{"model": "image embedding model", "dataset": "photos of plants, animals and fungi (iNaturalist)", "train_examples": 155796, "image_size": 64, "crop_scale_min": 0.7, "horizontal_flip": true, "targets": ["order"], "num_classes": 67, "embedding_dim": 64, "arch": "mlp_mixer", "norm": "layernorm", "norm_position": "sandwich", "activation": "squared_relu", "mlp_ratio": 4, "parallel_block": false, "inner_norm": false, "moe": "expert_choice", "num_experts": 8, "moe_every": 2, "expert_mlp_ratio": 2, "experts_per_token": 2, "shared_expert": false, "patch_size": [8, 8], "conv_stem": false, "layers": 12, "width": 256, "am_softmax_margin": 0.1, "am_softmax_scale": 16, "optimizer": "muon", "muon_scale": "original", "lr": 0.023, "momentum": 0.95, "nesterov": false, "orthogonalizer": "newton_schulz_5", "adamw_lr_other_params": 0.0013, "cautious_weight_decay": true, "steps": 24700, "batch_size": 256, "epochs": 40.6, "lr_schedule": "cosine_restarts", "final_lr_fraction": 0, "warmup_steps": 2470, "weight_decay": 0.003, "adamw_weight_decay_other_params": 0.01}
Rows from block 5 of a small image embedding model, named by matrix and row number. Rows with one number within an expert belong to one neuron, the router's apart. Each number is 50 + 15 x the weight over its row's rms, rounded and kept within 0 to 99. All counts start at 0.
Before each expert's rows are labels from the 100 images, of 14848, where the router gives the expert most weight on average: "strongest on" is what is common among them. Only what is clearly more common there than usual is listed. The data: photos of plants, animals and fungi (iNaturalist).
# router: router (model.blocks.5.mlp.router.weight, 8x256, trained with AdamW), inputs 215-255
# up: expert up (model.blocks.5.mlp.up, 8x512x256), inputs 215-255
# down: expert down (model.blocks.5.mlp.down, 8x256x512, transposed), outputs 215-255

# expert 5
strongest on: phylum Arthropoda; class Insecta
router.5:60 51 57 40 78 49 44 82 73 31 51 39 50 49 54 57 41 36 46 45 37 60 57 56 32 73 38 66 46 61 27 32 39 66 64 59 24 49 99 57 60
up.0:65 47 51 53 50 49 51 46 47 00 34 70 75 59 66 34 55 65 56 46 12 32 68 32 55 50 38 65 53 69 51 28 65 54 56 50 63 55 36 17 76
down.0:69 62 70 67 57 57 29 46 35 61 58 62 47 15 35 58 49 41 73 38 67 29 42 27 31 76 41 85 37 54 45 20 47 54 60 31 47 49 53 63 30
up.1:49 32 27 33 45 82 53 58 33 55 56 39 36 24 59 41 68 32 36 77 30 57 67 29 52 57 26 49 54 35 66 63 45 62 46 52 00 47 62 41 60
down.1:52 55 62 79 65 49 40 66 48 40 75 60 59 42 52 55 39 40 70 21 59 62 56 56 30 49 67 81 59 63 57 56 46 65 53 56 67 51 32 83 26
up.2:63 39 38 29 57 25 53 61 48 41 33 46 22 38 51 63 24 79 58 60 30 67 45 63 60 44 50 62 67 58 54 48 53 71 27 66 47 65 42 58 57
down.2:26 21 40 50 56 71 29 65 72 29 53 45 87 56 26 27 61 25 35 42 61 58 62 50 63 39 77 43 23 45 64 43 62 45 83 30 59 61 68 40 65
up.3:56 28 36 34 72 42 48 48 35 01 51 76 67 59 40 19 34 50 49 84 61 26 64 47 73 52 66 40 60 66 57 60 29 52 50 48 59 58 43 55 50
down.3:41 54 34 67 67 72 78 59 40 42 38 51 49 61 50 45 41 40 15 56 58 60 63 46 54 66 47 35 37 58 39 37 51 45 63 73 59 45 37 67 49
up.4:43 55 36 55 63 51 65 35 41 67 79 81 77 45 44 73 28 28 41 44 67 28 53 54 46 60 60 45 55 47 61 46 52 27 42 72 26 63 42 40 77
down.4:41 54 44 45 47 32 49 52 35 34 39 49 71 74 54 49 44 59 43 51 33 58 56 48 54 66 62 48 64 76 50 53 49 37 62 40 49 46 99 39 30
up.5:46 54 62 64 55 32 58 77 38 27 16 40 71 62 44 17 34 67 62 63 45 59 42 40 33 38 82 50 32 43 64 52 54 60 54 48 29 48 49 32 48
down.5:44 72 63 61 57 56 41 66 48 46 55 51 58 43 45 52 59 13 29 45 67 40 66 75 63 50 52 43 39 57 52 55 30 34 52 53 61 75 42 47 22
up.6:57 61 28 56 50 57 40 63 71 46 56 71 38 37 38 53 41 53 60 75 58 14 62 32 53 54 46 50 47 50 48 28 38 63 42 52 36 61 59 59 37
down.6:37 59 41 40 41 59 56 27 72 34 64 44 46 58 60 93 82 49 35 50 70 58 34 62 63 24 48 53 34 64 59 33 57 54 55 65 54 58 70 32 52
up.7:60 70 45 34 44 83 46 47 46 44 52 24 65 44 63 54 18 68 27 30 46 62 43 39 52 34 82 41 47 43 73 50 47 46 36 45 42 36 81 28 52
down.7:34 56 49 41 79 42 39 63 53 16 54 33 43 61 26 53 49 40 45 51 58 38 59 55 56 58 55 36 69 43 57 55 52 50 27 38 14 58 40 60 38
up.8:39 23 64 54 47 12 78 55 58 68 58 61 82 43 62 67 47 27 31 66 55 49 52 76 47 55 56 63 50 59 53 58 37 26 58 46 49 56 29 55 52
down.8:41 58 49 45 57 42 51 58 55 29 29 41 56 45 48 25 26 47 55 50 24 58 56 68 54 42 14 41 40 53 54 58 38 52 45 75 71 22 57 50 46
up.9:46 67 25 57 34 44 49 67 66 56 03 37 58 41 70 48 42 50 35 64 37 57 46 84 60 70 24 54 61 67 54 25 43 56 76 45 26 66 57 38 46
down.9:79 60 60 46 71 37 60 38 34 34 38 38 24 51 60 64 46 45 25 67 50 68 67 37 20 33 31 31 53 35 67 55 51 35 35 63 55 43 32 57 72

# expert 1
strongest on: phylum Chordata; class Aves; order Charadriiformes; family: Laridae
router.1:57 70 56 51 82 35 28 57 53 57 64 77 43 65 55 32 40 56 61 40 58 76 63 67 26 23 48 16 61 46 46 73 62 40 38 72 45 36 25 74 67
up.0:18 53 65 47 43 30 42 39 54 39 29 47 71 39 36 36 69 44 65 61 59 46 67 56 44 62 76 57 66 48 76 47 34 36 19 49 46 39 44 72 64
down.0:51 31 60 56 13 60 55 42 67 52 55 45 65 37 12 51 50 51 37 69 45 34 41 61 63 36 31 55 43 60 56 69 23 71 06 35 57 46 65 40 66
up.1:64 35 62 49 99 51 62 44 75 55 64 23 76 76 42 46 57 63 58 47 41 45 53 77 78 41 51 55 39 26 43 39 46 41 42 49 36 42 47 78 36
down.1:29 53 42 48 37 32 51 43 57 25 44 54 47 35 62 61 42 56 28 69 48 73 67 78 49 73 19 76 60 57 67 65 23 58 32 42 66 37 49 29 59
up.2:60 52 26 18 53 81 62 70 31 46 64 75 50 49 67 39 18 35 50 38 47 40 80 45 54 48 59 57 43 55 48 62 16 48 41 60 30 27 47 53 35
down.2:23 44 60 07 44 47 42 25 50 50 55 40 57 44 46 73 55 68 11 41 69 68 40 56 45 49 48 65 56 59 61 27 65 31 43 70 57 33 18 59 55
up.4:59 55 68 77 60 68 45 70 29 54 47 47 34 52 66 70 29 58 31 23 21 46 54 43 47 37 37 63 57 28 72 53 39 59 23 66 53 22 32 28 46
down.4:51 73 51 48 28 17 45 36 52 18 69 49 44 59 51 43 94 60 49 26 73 49 54 64 46 50 55 36 60 62 55 67 65 49 48 53 51 56 50 21 57
up.5:33 54 39 55 66 73 62 39 71 46 55 44 58 19 40 56 48 45 39 37 79 84 37 61 27 44 68 54 75 58 53 59 57 39 43 54 37 42 76 40 43
down.5:33 34 73 58 12 59 70 65 22 53 52 47 56 30 34 38 68 27 61 53 50 39 78 49 77 44 42 34 34 46 62 21 66 66 46 47 42 46 35 40 72
up.6:59 40 52 58 66 43 46 40 32 49 71 28 50 61 65 14 47 42 30 22 72 52 59 60 57 41 48 69 47 47 44 33 35 53 57 49 83 55 65 59 46
down.6:44 79 48 51 48 67 55 63 55 68 45 51 53 49 51 62 42 59 35 27 17 49 46 57 35 43 33 33 68 60 83 44 33 43 47 20 99 40 40 61 85
up.7:27 38 44 56 50 51 89 82 42 39 36 42 55 52 53 62 62 25 56 44 59 50 47 45 50 48 26 27 37 48 65 53 52 33 47 27 35 36 63 43 41
down.7:53 47 73 57 93 49 46 47 49 53 42 28 75 79 51 72 51 50 76 68 67 25 42 38 66 57 30 70 40 43 18 31 56 29 30 50 32 45 56 24 46
up.8:42 52 64 33 48 26 51 51 74 55 23 43 21 50 13 50 75 44 50 43 63 73 58 57 50 59 67 59 19 58 56 42 42 33 68 35 67 48 60 25 63
down.8:33 23 51 49 39 20 69 40 26 38 39 38 65 54 62 46 31 51 53 74 63 46 38 50 55 77 27 51 46 51 61 59 61 50 33 56 62 44 43 51 66
up.9:75 37 54 50 59 63 38 55 53 42 65 55 66 59 66 35 54 68 32 02 37 59 57 86 43 51 48 48 60 49 65 41 45 41 29 42 67 55 48 43 51
down.9:54 45 75 02 32 68 50 44 32 66 39 65 40 48 49 43 51 39 39 44 60 38 65 38 24 43 73 47 32 53 44 17 64 52 40 46 40 72 25 35 63
up.10:28 30 47 58 54 53 08 43 81 68 23 69 53 89 46 22 54 41 76 59 28 40 47 38 39 43 62 45 53 47 49 44 83 32 73 52 65 43 55 61 52
down.10:09 57 38 42 46 48 28 45 75 49 36 37 68 65 59 51 54 54 65 63 66 62 69 24 62 39 39 50 57 42 70 68 46 52 77 48 64 56 63 55 42

# expert 7
strongest on: phylum Tracheophyta; kingdom Plantae; class Magnoliopsida
router.7:61 40 63 50 30 49 37 85 46 50 48 79 49 67 42 53 67 54 45 79 52 70 31 69 45 35 78 45 32 54 54 66 50 45 88 07 51 62 34 25 50
up.0:36 52 34 45 38 20 54 34 85 52 46 48 72 41 60 30 40 66 27 62 64 34 42 42 47 56 64 50 41 28 66 51 61 34 74 56 36 19 31 57 34
down.0:66 61 51 60 51 50 61 61 82 21 67 56 48 72 55 41 52 26 49 34 45 62 29 67 60 48 60 73 44 32 51 26 43 41 46 58 54 29 51 37 64
up.1:49 73 79 40 56 42 48 53 70 61 69 47 69 41 49 51 47 58 57 38 69 41 57 69 69 61 67 48 31 53 65 69 28 52 53 35 38 71 69 59 29
down.1:28 38 33 44 16 37 72 68 54 51 24 74 26 41 60 63 72 29 51 60 39 44 59 71 58 59 22 56 46 59 39 50 58 57 55 53 54 31 29 58 28
up.2:68 51 55 53 54 74 51 58 09 33 50 35 58 59 47 78 55 33 82 45 69 63 55 52 55 65 32 34 66 29 50 51 45 25 52 49 31 43 20 54 50
down.2:51 44 49 40 22 46 57 44 72 49 61 45 44 71 49 65 56 68 57 55 51 70 03 23 40 33 71 82 28 02 45 44 60 51 54 41 47 50 29 62 36
up.3:78 55 62 51 53 34 49 43 48 39 41 30 53 23 44 54 53 54 72 62 83 79 55 58 58 55 50 65 48 48 46 78 34 29 59 50 49 71 40 39 41
down.3:34 37 51 55 69 52 51 54 80 22 51 53 72 66 79 90 31 43 42 50 12 46 40 22 55 40 59 75 27 42 65 56 48 53 10 48 50 38 45 65 24
up.4:48 62 79 47 30 42 61 64 42 39 00 46 34 60 65 30 44 30 60 18 35 48 54 60 59 53 51 46 67 23 83 28 40 43 48 41 50 66 59 42 46
down.4:48 65 55 61 70 37 52 53 33 44 61 54 45 40 71 43 46 45 45 40 25 64 39 43 57 41 27 51 29 65 65 50 80 46 65 59 45 35 36 60 56
up.5:47 13 67 31 39 59 54 60 60 32 64 65 40 53 35 38 46 62 23 23 72 61 49 45 42 57 48 56 35 60 60 50 33 62 47 32 24 71 34 85 29
down.5:53 26 58 30 54 66 46 66 47 30 42 49 55 32 31 41 50 67 44 45 58 48 44 57 42 14 57 21 35 51 71 54 51 44 80 43 68 54 52 26 58
up.6:27 23 61 56 56 24 85 67 26 31 44 39 70 27 34 49 60 45 31 48 42 57 51 51 62 45 12 49 38 46 55 41 50 40 74 42 59 65 48 58 71
down.6:52 80 29 42 79 75 54 59 07 40 72 54 39 34 65 43 29 46 56 58 17 69 57 51 50 55 68 71 65 37 72 53 39 39 73 50 63 78 80 65 33
up.7:60 58 45 51 51 40 65 59 72 28 47 66 45 54 40 48 40 61 69 65 31 51 56 69 60 69 50 76 56 44 48 50 58 51 42 64 41 41 53 36 39
down.7:62 65 42 30 62 40 87 35 49 54 53 53 44 03 62 41 63 47 63 42 33 41 43 39 67 39 56 42 66 58 22 51 44 47 44 63 54 10 76 67 53
up.8:60 42 53 70 26 55 70 56 52 79 49 49 57 57 42 41 75 29 49 50 34 76 48 54 66 56 29 29 36 61 53 46 45 70 59 52 37 49 50 79 69
down.8:31 41 40 39 29 42 57 36 48 44 53 49 64 45 54 42 57 65 58 44 45 52 47 68 54 41 45 66 84 67 54 47 37 57 60 54 67 51 50 37 47
up.9:34 62 53 37 60 49 54 53 49 63 42 48 65 45 56 53 39 74 44 54 36 64 45 57 61 50 48 71 53 44 55 47 43 48 22 66 46 59 56 58 30
down.9:71 43 42 65 43 46 55 50 77 38 51 33 20 24 53 60 46 40 56 61 54 40 34 47 38 45 57 15 65 44 42 44 45 56 29 22 39 42 52 44 21

# expert 4
strongest on: phylum Arthropoda; class Insecta
router.4:71 59 73 38 70 67 61 47 45 54 67 35 55 30 42 77 60 53 53 76 47 39 54 29 71 73 40 55 64 50 65 63 45 36 35 52 28 66 43 40 28
up.0:43 57 61 65 31 48 51 36 37 36 34 47 63 41 43 63 64 44 58 49 49 41 68 51 18 52 55 57 44 47 22 66 29 64 39 53 53 58 50 40 51
down.0:42 43 50 02 51 47 60 52 50 37 67 58 30 56 55 36 53 70 32 50 42 39 51 56 58 47 52 41 46 42 81 43 32 48 48 65 55 39 63 30 35
up.1:55 26 77 29 81 31 54 31 66 35 44 46 33 58 65 46 49 49 73 39 52 51 60 33 54 61 33 42 55 57 55 60 42 37 35 56 56 67 41 50 34
down.1:47 78 40 44 37 78 53 41 68 39 70 58 62 40 62 55 49 62 40 52 41 37 34 65 28 28 71 36 62 43 53 52 53 71 57 29 48 41 47 54 37
up.2:59 76 47 50 78 61 49 47 67 63 73 51 36 55 64 57 25 67 54 57 21 43 68 68 50 33 59 60 46 40 33 51 50 60 42 39 76 45 67 61 36
down.2:64 68 28 37 28 43 45 67 49 52 48 51 53 52 76 33 44 77 61 60 68 49 48 58 42 57 57 50 63 52 64 58 65 44 49 55 35 43 64 34 40
up.3:56 46 36 38 66 36 63 56 38 59 38 53 58 61 34 54 49 45 52 59 76 65 27 61 50 58 56 51 39 30 47 33 43 48 29 63 54 66 48 55 65
down.3:60 35 75 37 48 51 64 69 63 40 48 56 58 40 33 45 48 39 69 44 28 27 44 39 63 50 40 92 42 57 38 51 78 24 39 38 36 35 45 73 84
up.4:32 53 39 43 53 25 45 69 73 46 48 39 41 70 40 41 57 74 67 46 38 32 45 54 51 98 58 46 43 54 43 73 49 64 59 49 48 49 64 80 46
down.4:43 40 49 43 72 55 52 57 58 69 48 39 63 52 61 52 58 25 35 67 52 42 53 76 77 22 41 59 52 42 60 54 47 35 44 60 82 43 65 22 55
up.5:42 54 47 57 37 54 54 30 55 15 72 37 65 52 15 56 29 65 45 62 65 48 45 58 39 62 50 65 48 42 22 61 48 42 80 48 56 43 47 33 33
down.5:59 65 39 36 58 28 64 53 63 65 54 49 61 34 34 56 38 44 44 46 41 53 73 43 50 52 37 40 64 43 39 71 51 33 56 45 48 48 41 60 51
up.6:73 40 42 75 32 27 59 54 80 57 64 52 46 56 38 40 20 45 48 42 67 51 85 51 43 23 30 50 74 63 50 38 30 56 53 50 50 17 63 39 42
down.6:58 34 43 36 85 50 47 46 75 19 35 44 27 75 56 69 49 40 69 35 62 42 52 64 66 58 47 48 41 57 51 37 64 41 57 54 56 66 23 58 62
up.7:58 66 44 47 48 41 51 47 41 40 64 85 33 60 54 52 52 59 31 17 38 51 31 42 56 56 56 39 55 26 82 43 33 65 14 45 61 71 44 42 36
down.7:57 41 57 54 55 36 32 54 67 33 56 64 69 39 38 44 39 59 58 85 50 41 47 44 49 47 40 53 59 68 32 59 64 41 66 06 45 61 39 34 64
up.8:52 65 79 65 48 66 49 69 55 60 62 13 49 67 59 40 59 57 64 50 66 75 45 25 53 80 49 42 61 41 46 27 28 85 52 60 44 68 31 51 51
down.8:55 43 51 47 40 54 58 58 53 66 80 78 71 37 46 56 58 27 39 59 43 65 06 54 32 51 35 70 48 54 48 57 83 52 44 63 35 19 47 42 51
up.9:51 42 68 72 61 55 48 58 34 47 41 35 34 39 46 32 40 42 58 51 55 44 35 17 32 51 74 54 37 32 38 33 26 38 38 60 50 22 56 48 23
down.9:49 47 15 56 21 42 47 47 50 59 47 46 26 39 47 28 70 50 62 55 45 44 66 64 46 41 30 70 47 14 32 53 53 65 56 50 61 65 81 84 72

# expert 2
strongest on: order Passeriformes
router.2:32 31 42 64 24 47 60 51 51 65 48 52 53 47 60 13 50 65 34 43 54 62 46 60 60 38 43 25 58 57 44 33 57 57 44 49 72 28 40 65 63
up.0:36 38 27 71 44 52 51 50 61 45 53 57 53 41 63 56 35 47 87 53 41 40 49 36 69 64 54 66 80 32 43 49 53 61 31 79 38 56 61 32 19
down.0:53 84 38 60 49 50 52 35 37 60 71 48 48 43 42 33 68 28 59 37 44 56 48 55 53 56 76 54 47 54 71 54 38 69 46 20 71 57 63 46 51
up.1:31 61 69 33 57 34 53 49 36 46 31 31 66 68 67 29 44 55 33 86 40 44 61 48 47 48 68 50 55 43 47 52 49 40 62 64 47 35 49 62 50
down.1:69 44 66 68 51 45 45 74 59 65 57 65 48 52 37 37 50 53 51 50 43 33 45 57 49 58 76 82 74 63 53 40 53 62 44 54 34 46 54 58 72
up.2:57 49 45 52 45 59 59 44 46 45 36 49 73 52 53 59 44 49 54 59 50 30 72 35 71 41 48 52 43 51 69 50 56 60 84 45 27 50 37 59 33
down.2:48 43 62 36 40 54 47 36 40 51 75 42 60 45 39 60 48 52 50 38 56 70 43 45 68 22 25 47 62 57 81 52 68 49 63 39 52 29 65 65 37
up.3:54 59 64 38 62 55 45 46 38 27 53 19 51 50 49 48 26 58 43 27 72 56 72 28 48 71 55 51 51 48 45 43 47 72 70 73 22 27 58 65 44
down.3:68 30 35 79 51 58 43 50 65 47 20 88 56 63 43 52 47 62 38 66 62 76 39 53 39 40 42 25 45 55 62 60 50 53 50 33 51 38 77 32 22
up.4:59 71 46 20 64 16 67 35 46 37 43 38 39 47 74 63 43 46 49 38 53 66 57 45 61 35 50 56 46 53 16 59 47 40 37 48 41 44 53 32 53
down.4:43 36 48 52 36 55 63 43 64 46 48 68 67 29 40 55 34 68 53 58 58 59 49 86 66 50 46 48 52 49 41 39 50 29 73 21 65 58 49 62 49
up.5:48 53 84 59 52 85 40 75 42 57 44 40 62 75 61 39 60 43 74 28 99 47 48 46 44 59 41 35 34 64 44 17 68 64 27 47 41 41 41 54 34
down.5:35 56 58 56 19 40 62 48 61 66 85 38 41 49 77 23 35 42 35 67 45 50 06 61 38 37 65 64 33 56 73 64 51 59 71 54 53 71 47 62 43
up.6:64 61 59 44 29 47 67 34 42 24 60 49 81 62 71 45 68 05 51 65 33 68 23 56 44 31 54 63 28 62 32 64 67 72 60 57 49 46 44 54 41
down.6:37 59 62 38 63 48 42 63 19 54 62 47 75 68 33 75 66 49 66 55 26 54 47 86 56 17 50 76 32 31 68 31 57 44 62 29 47 72 22 61 39
up.7:53 41 68 46 45 45 52 42 51 70 31 48 47 39 42 65 56 45 20 56 39 72 37 48 56 56 53 49 60 57 31 54 20 60 53 52 80 65 40 53 56
down.7:31 47 43 53 69 45 23 70 41 51 59 53 43 67 59 50 24 60 59 59 37 42 90 39 42 74 53 23 74 73 37 49 69 64 50 43 47 43 45 48 36
up.8:59 56 56 48 46 45 56 26 52 72 51 45 79 52 49 57 43 49 43 53 34 50 38 29 28 40 63 42 42 45 36 34 46 60 48 42 43 72 52 36 48
down.8:40 42 55 51 43 58 45 71 49 38 60 28 44 71 42 37 75 77 63 52 38 58 80 74 45 25 55 49 88 52 52 66 69 57 61 61 38 66 58 40 27
up.9:39 54 09 40 32 50 32 42 15 54 53 40 36 27 38 46 31 62 47 84 33 60 72 63 30 47 50 53 51 36 33 37 68 42 46 44 56 69 58 68 43
down.9:88 72 47 24 67 29 49 39 42 19 53 71 47 73 38 45 48 59 49 61 80 37 40 52 13 50 52 73 59 51 67 40 51 32 61 46 70 32 42 36 51

# expert 3
strongest on: class Aves; phylum Chordata; order Accipitriformes; family: Accipitridae
router.3:47 54 27 61 37 45 66 50 35 60 60 65 39 30 78 49 45 40 61 19 32 27 36 32 68 53 56 42 36 64 47 24 52 23 45 54 50 71 60 41 26
up.0:51 41 32 62 54 46 37 65 00 31 51 60 67 42 48 49 52 51 80 55 50 38 47 48 68 32 50 43 36 53 61 17 60 57 51 77 90 58 86 64 46
down.0:60 37 57 31 45 53 74 80 42 63 52 60 47 59 34 69 43 47 37 79 17 16 55 35 52 25 37 46 59 79 28 68 56 25 66 45 42 25 28 15 64
up.1:50 52 57 29 62 57 23 67 56 57 43 53 62 61 53 40 68 70 54 65 66 22 18 48 60 35 27 70 64 92 47 47 44 33 46 52 64 50 56 68 25
down.1:39 65 71 30 39 52 47 23 55 18 68 60 67 45 34 58 51 28 42 76 44 56 41 45 60 35 78 51 47 44 34 33 49 53 47 50 35 29 29 71 72
up.2:33 50 42 66 44 70 68 46 51 58 35 60 55 33 49 85 53 33 49 36 49 47 29 43 46 45 47 42 49 44 79 43 62 33 64 62 49 35 38 43 37
down.2:54 64 58 55 56 67 64 26 53 14 63 57 67 59 50 71 60 33 47 44 39 34 53 48 45 46 64 65 39 66 60 70 67 67 34 39 54 56 61 38 45
up.3:54 42 62 35 45 63 30 32 57 66 40 55 12 43 62 43 54 76 57 73 58 25 43 71 55 63 72 63 68 48 52 37 19 42 56 33 37 56 67 41 60
down.3:54 52 53 52 54 46 53 37 49 48 40 14 51 47 38 37 37 26 44 49 31 18 29 35 52 30 64 70 32 48 73 68 19 46 55 63 54 71 63 39 43
up.4:64 75 46 75 67 64 59 32 68 56 53 75 62 45 35 33 30 58 49 39 52 55 37 25 52 62 63 61 57 55 62 49 30 31 20 63 48 66 16 28 59
down.4:51 49 55 43 62 56 40 64 46 57 82 39 52 24 52 71 23 41 53 38 37 27 65 59 59 56 55 42 34 48 52 27 35 31 39 39 37 59 47 59 78
up.5:49 63 72 46 71 63 75 47 84 50 43 47 73 43 55 43 50 49 66 35 21 49 36 37 57 45 41 50 42 39 31 69 58 60 54 46 74 47 72 41 56
down.5:65 36 30 47 59 34 61 55 68 67 56 50 49 33 78 42 70 32 73 70 61 68 55 31 72 74 33 67 58 34 40 55 45 72 73 35 49 59 46 73 74
up.6:33 66 59 59 50 57 33 20 62 53 40 09 36 60 37 38 48 67 30 58 52 17 48 46 54 37 46 53 41 50 41 75 62 54 60 51 35 68 43 45 51
down.6:44 52 23 84 37 69 52 66 76 43 61 31 03 34 55 52 72 44 74 37 27 44 61 31 44 67 48 43 45 41 67 38 38 88 45 51 30 46 30 59 28
up.7:60 66 30 56 56 48 48 66 42 70 47 49 35 24 19 37 55 51 47 64 55 41 60 54 51 69 47 15 49 74 45 71 50 56 69 33 31 51 37 65 68
down.7:56 22 58 56 65 76 65 31 41 38 64 42 58 51 41 56 33 36 62 53 51 64 48 41 38 48 57 43 66 34 41 61 18 74 50 56 37 58 49 32 18
up.8:62 73 50 50 57 77 82 85 58 33 44 51 16 47 39 63 40 31 58 42 61 46 56 73 37 37 76 22 57 40 37 49 40 41 36 58 42 42 49 62 35
down.8:54 63 38 20 43 56 39 58 48 39 30 26 59 17 39 51 79 43 25 36 47 57 32 65 57 56 57 78 57 57 50 62 44 60 51 60 67 58 44 54 35
up.9:25 34 50 36 78 40 30 33 48 66 55 34 62 58 66 46 63 52 27 64 38 14 54 45 59 40 61 18 38 54 41 54 54 56 50 71 41 49 13 54 47
down.9:47 49 44 12 34 67 38 62 50 69 59 59 41 58 30 77 32 77 42 71 47 50 47 53 48 44 56 46 60 49 50 56 24 54 53 27 37 43 33 32 62

# expert 6
strongest on: order Lepidoptera; kingdom Plantae; phylum Tracheophyta; class Magnoliopsida
router.6:18 17 38 34 55 66 55 37 20 65 19 32 63 31 34 45 58 36 56 67 55 66 48 55 71 70 56 58 66 42 34 56 64 64 26 42 44 79 27 27 49
up.0:45 55 42 53 81 45 38 51 32 58 69 34 71 59 45 54 49 51 43 42 32 58 46 49 28 74 56 68 52 83 49 36 35 43 54 34 39 68 37 49 66
down.0:45 67 35 25 45 16 40 72 67 19 34 58 44 57 36 55 34 47 56 20 72 25 32 71 55 61 42 57 48 54 54 67 16 54 65 67 53 36 48 37 68
up.1:41 25 35 30 33 32 38 31 68 64 56 62 58 44 56 38 51 49 53 51 39 28 49 30 35 66 85 42 44 58 60 22 49 47 86 51 38 68 59 13 51
down.1:59 45 52 41 53 56 42 20 51 74 64 55 56 24 59 42 35 41 29 73 86 63 74 69 50 30 40 52 59 51 83 38 41 55 28 57 91 39 70 38 40
up.2:49 82 04 51 64 34 40 58 51 64 50 42 56 47 66 40 45 34 56 42 50 49 83 47 66 36 49 40 45 25 59 54 44 49 55 65 62 36 45 44 51
down.2:40 68 31 58 27 38 64 49 53 47 53 38 56 68 49 24 38 37 48 59 57 40 51 45 82 78 32 43 38 42 56 41 35 74 35 61 51 70 68 45 47
up.3:73 41 44 24 70 50 31 41 74 41 77 49 41 37 58 54 46 56 60 36 31 30 28 37 68 41 32 15 79 51 51 68 64 70 47 56 48 64 40 23 43
down.3:40 53 64 45 66 49 54 50 52 67 41 21 91 33 60 46 41 38 37 60 56 46 53 47 64 43 64 56 56 50 42 54 33 42 42 62 47 64 45 80 41
up.4:64 76 47 60 56 65 46 36 15 35 44 40 58 38 44 41 59 39 23 50 50 70 67 48 49 42 47 40 40 64 73 62 49 69 49 42 52 31 48 45 56
down.4:45 62 53 34 57 62 54 43 57 87 41 69 27 52 42 47 66 50 46 27 54 61 30 70 63 58 53 38 36 51 59 54 58 39 73 54 75 61 43 56 50
up.5:56 80 58 39 45 39 36 42 71 44 62 54 61 69 26 53 76 53 58 33 60 40 46 29 54 50 45 53 48 61 50 45 33 34 47 52 26 45 63 41 45
down.5:75 58 60 23 63 37 60 42 76 54 59 38 27 46 56 62 43 31 20 48 90 47 48 43 57 71 56 37 58 46 65 34 54 66 49 66 74 50 40 22 46
up.6:42 43 59 53 53 41 25 42 45 51 33 58 51 34 51 48 55 74 27 37 44 38 52 44 53 36 48 37 42 62 44 55 35 26 56 55 66 38 76 33 51
down.6:61 23 40 40 38 38 43 29 66 79 34 34 39 52 53 51 45 36 31 51 74 22 53 38 53 32 74 31 24 49 63 29 57 40 46 39 53 52 79 81 36
up.7:40 50 52 38 66 48 59 66 25 44 50 28 56 29 51 46 41 44 44 75 39 44 22 20 52 20 46 68 46 68 49 54 25 22 76 37 51 35 33 36 19
down.7:34 61 37 80 08 65 56 67 67 31 52 50 79 63 49 27 29 41 67 79 52 60 69 64 38 76 40 59 47 28 51 52 58 47 75 44 44 68 40 69 55
up.8:59 20 31 48 51 59 60 39 53 60 54 15 69 52 53 34 41 36 61 59 48 59 50 15 42 38 53 37 34 59 45 49 16 70 62 71 42 61 44 50 46
down.8:51 71 65 58 45 59 57 60 41 63 84 65 42 43 74 57 45 43 44 52 37 99 61 50 60 50 76 42 79 26 33 74 71 40 46 40 36 67 57 42 62
up.9:54 32 53 60 57 40 14 42 23 53 36 68 76 62 61 70 55 54 73 42 22 12 43 80 46 56 89 37 50 33 38 55 87 81 69 45 39 42 54 80 48
down.9:41 63 37 70 42 52 48 39 13 47 45 62 38 28 56 29 52 36 25 39 47 48 58 41 41 44 50 38 56 62 78 47 56 29 42 29 51 67 45 57 39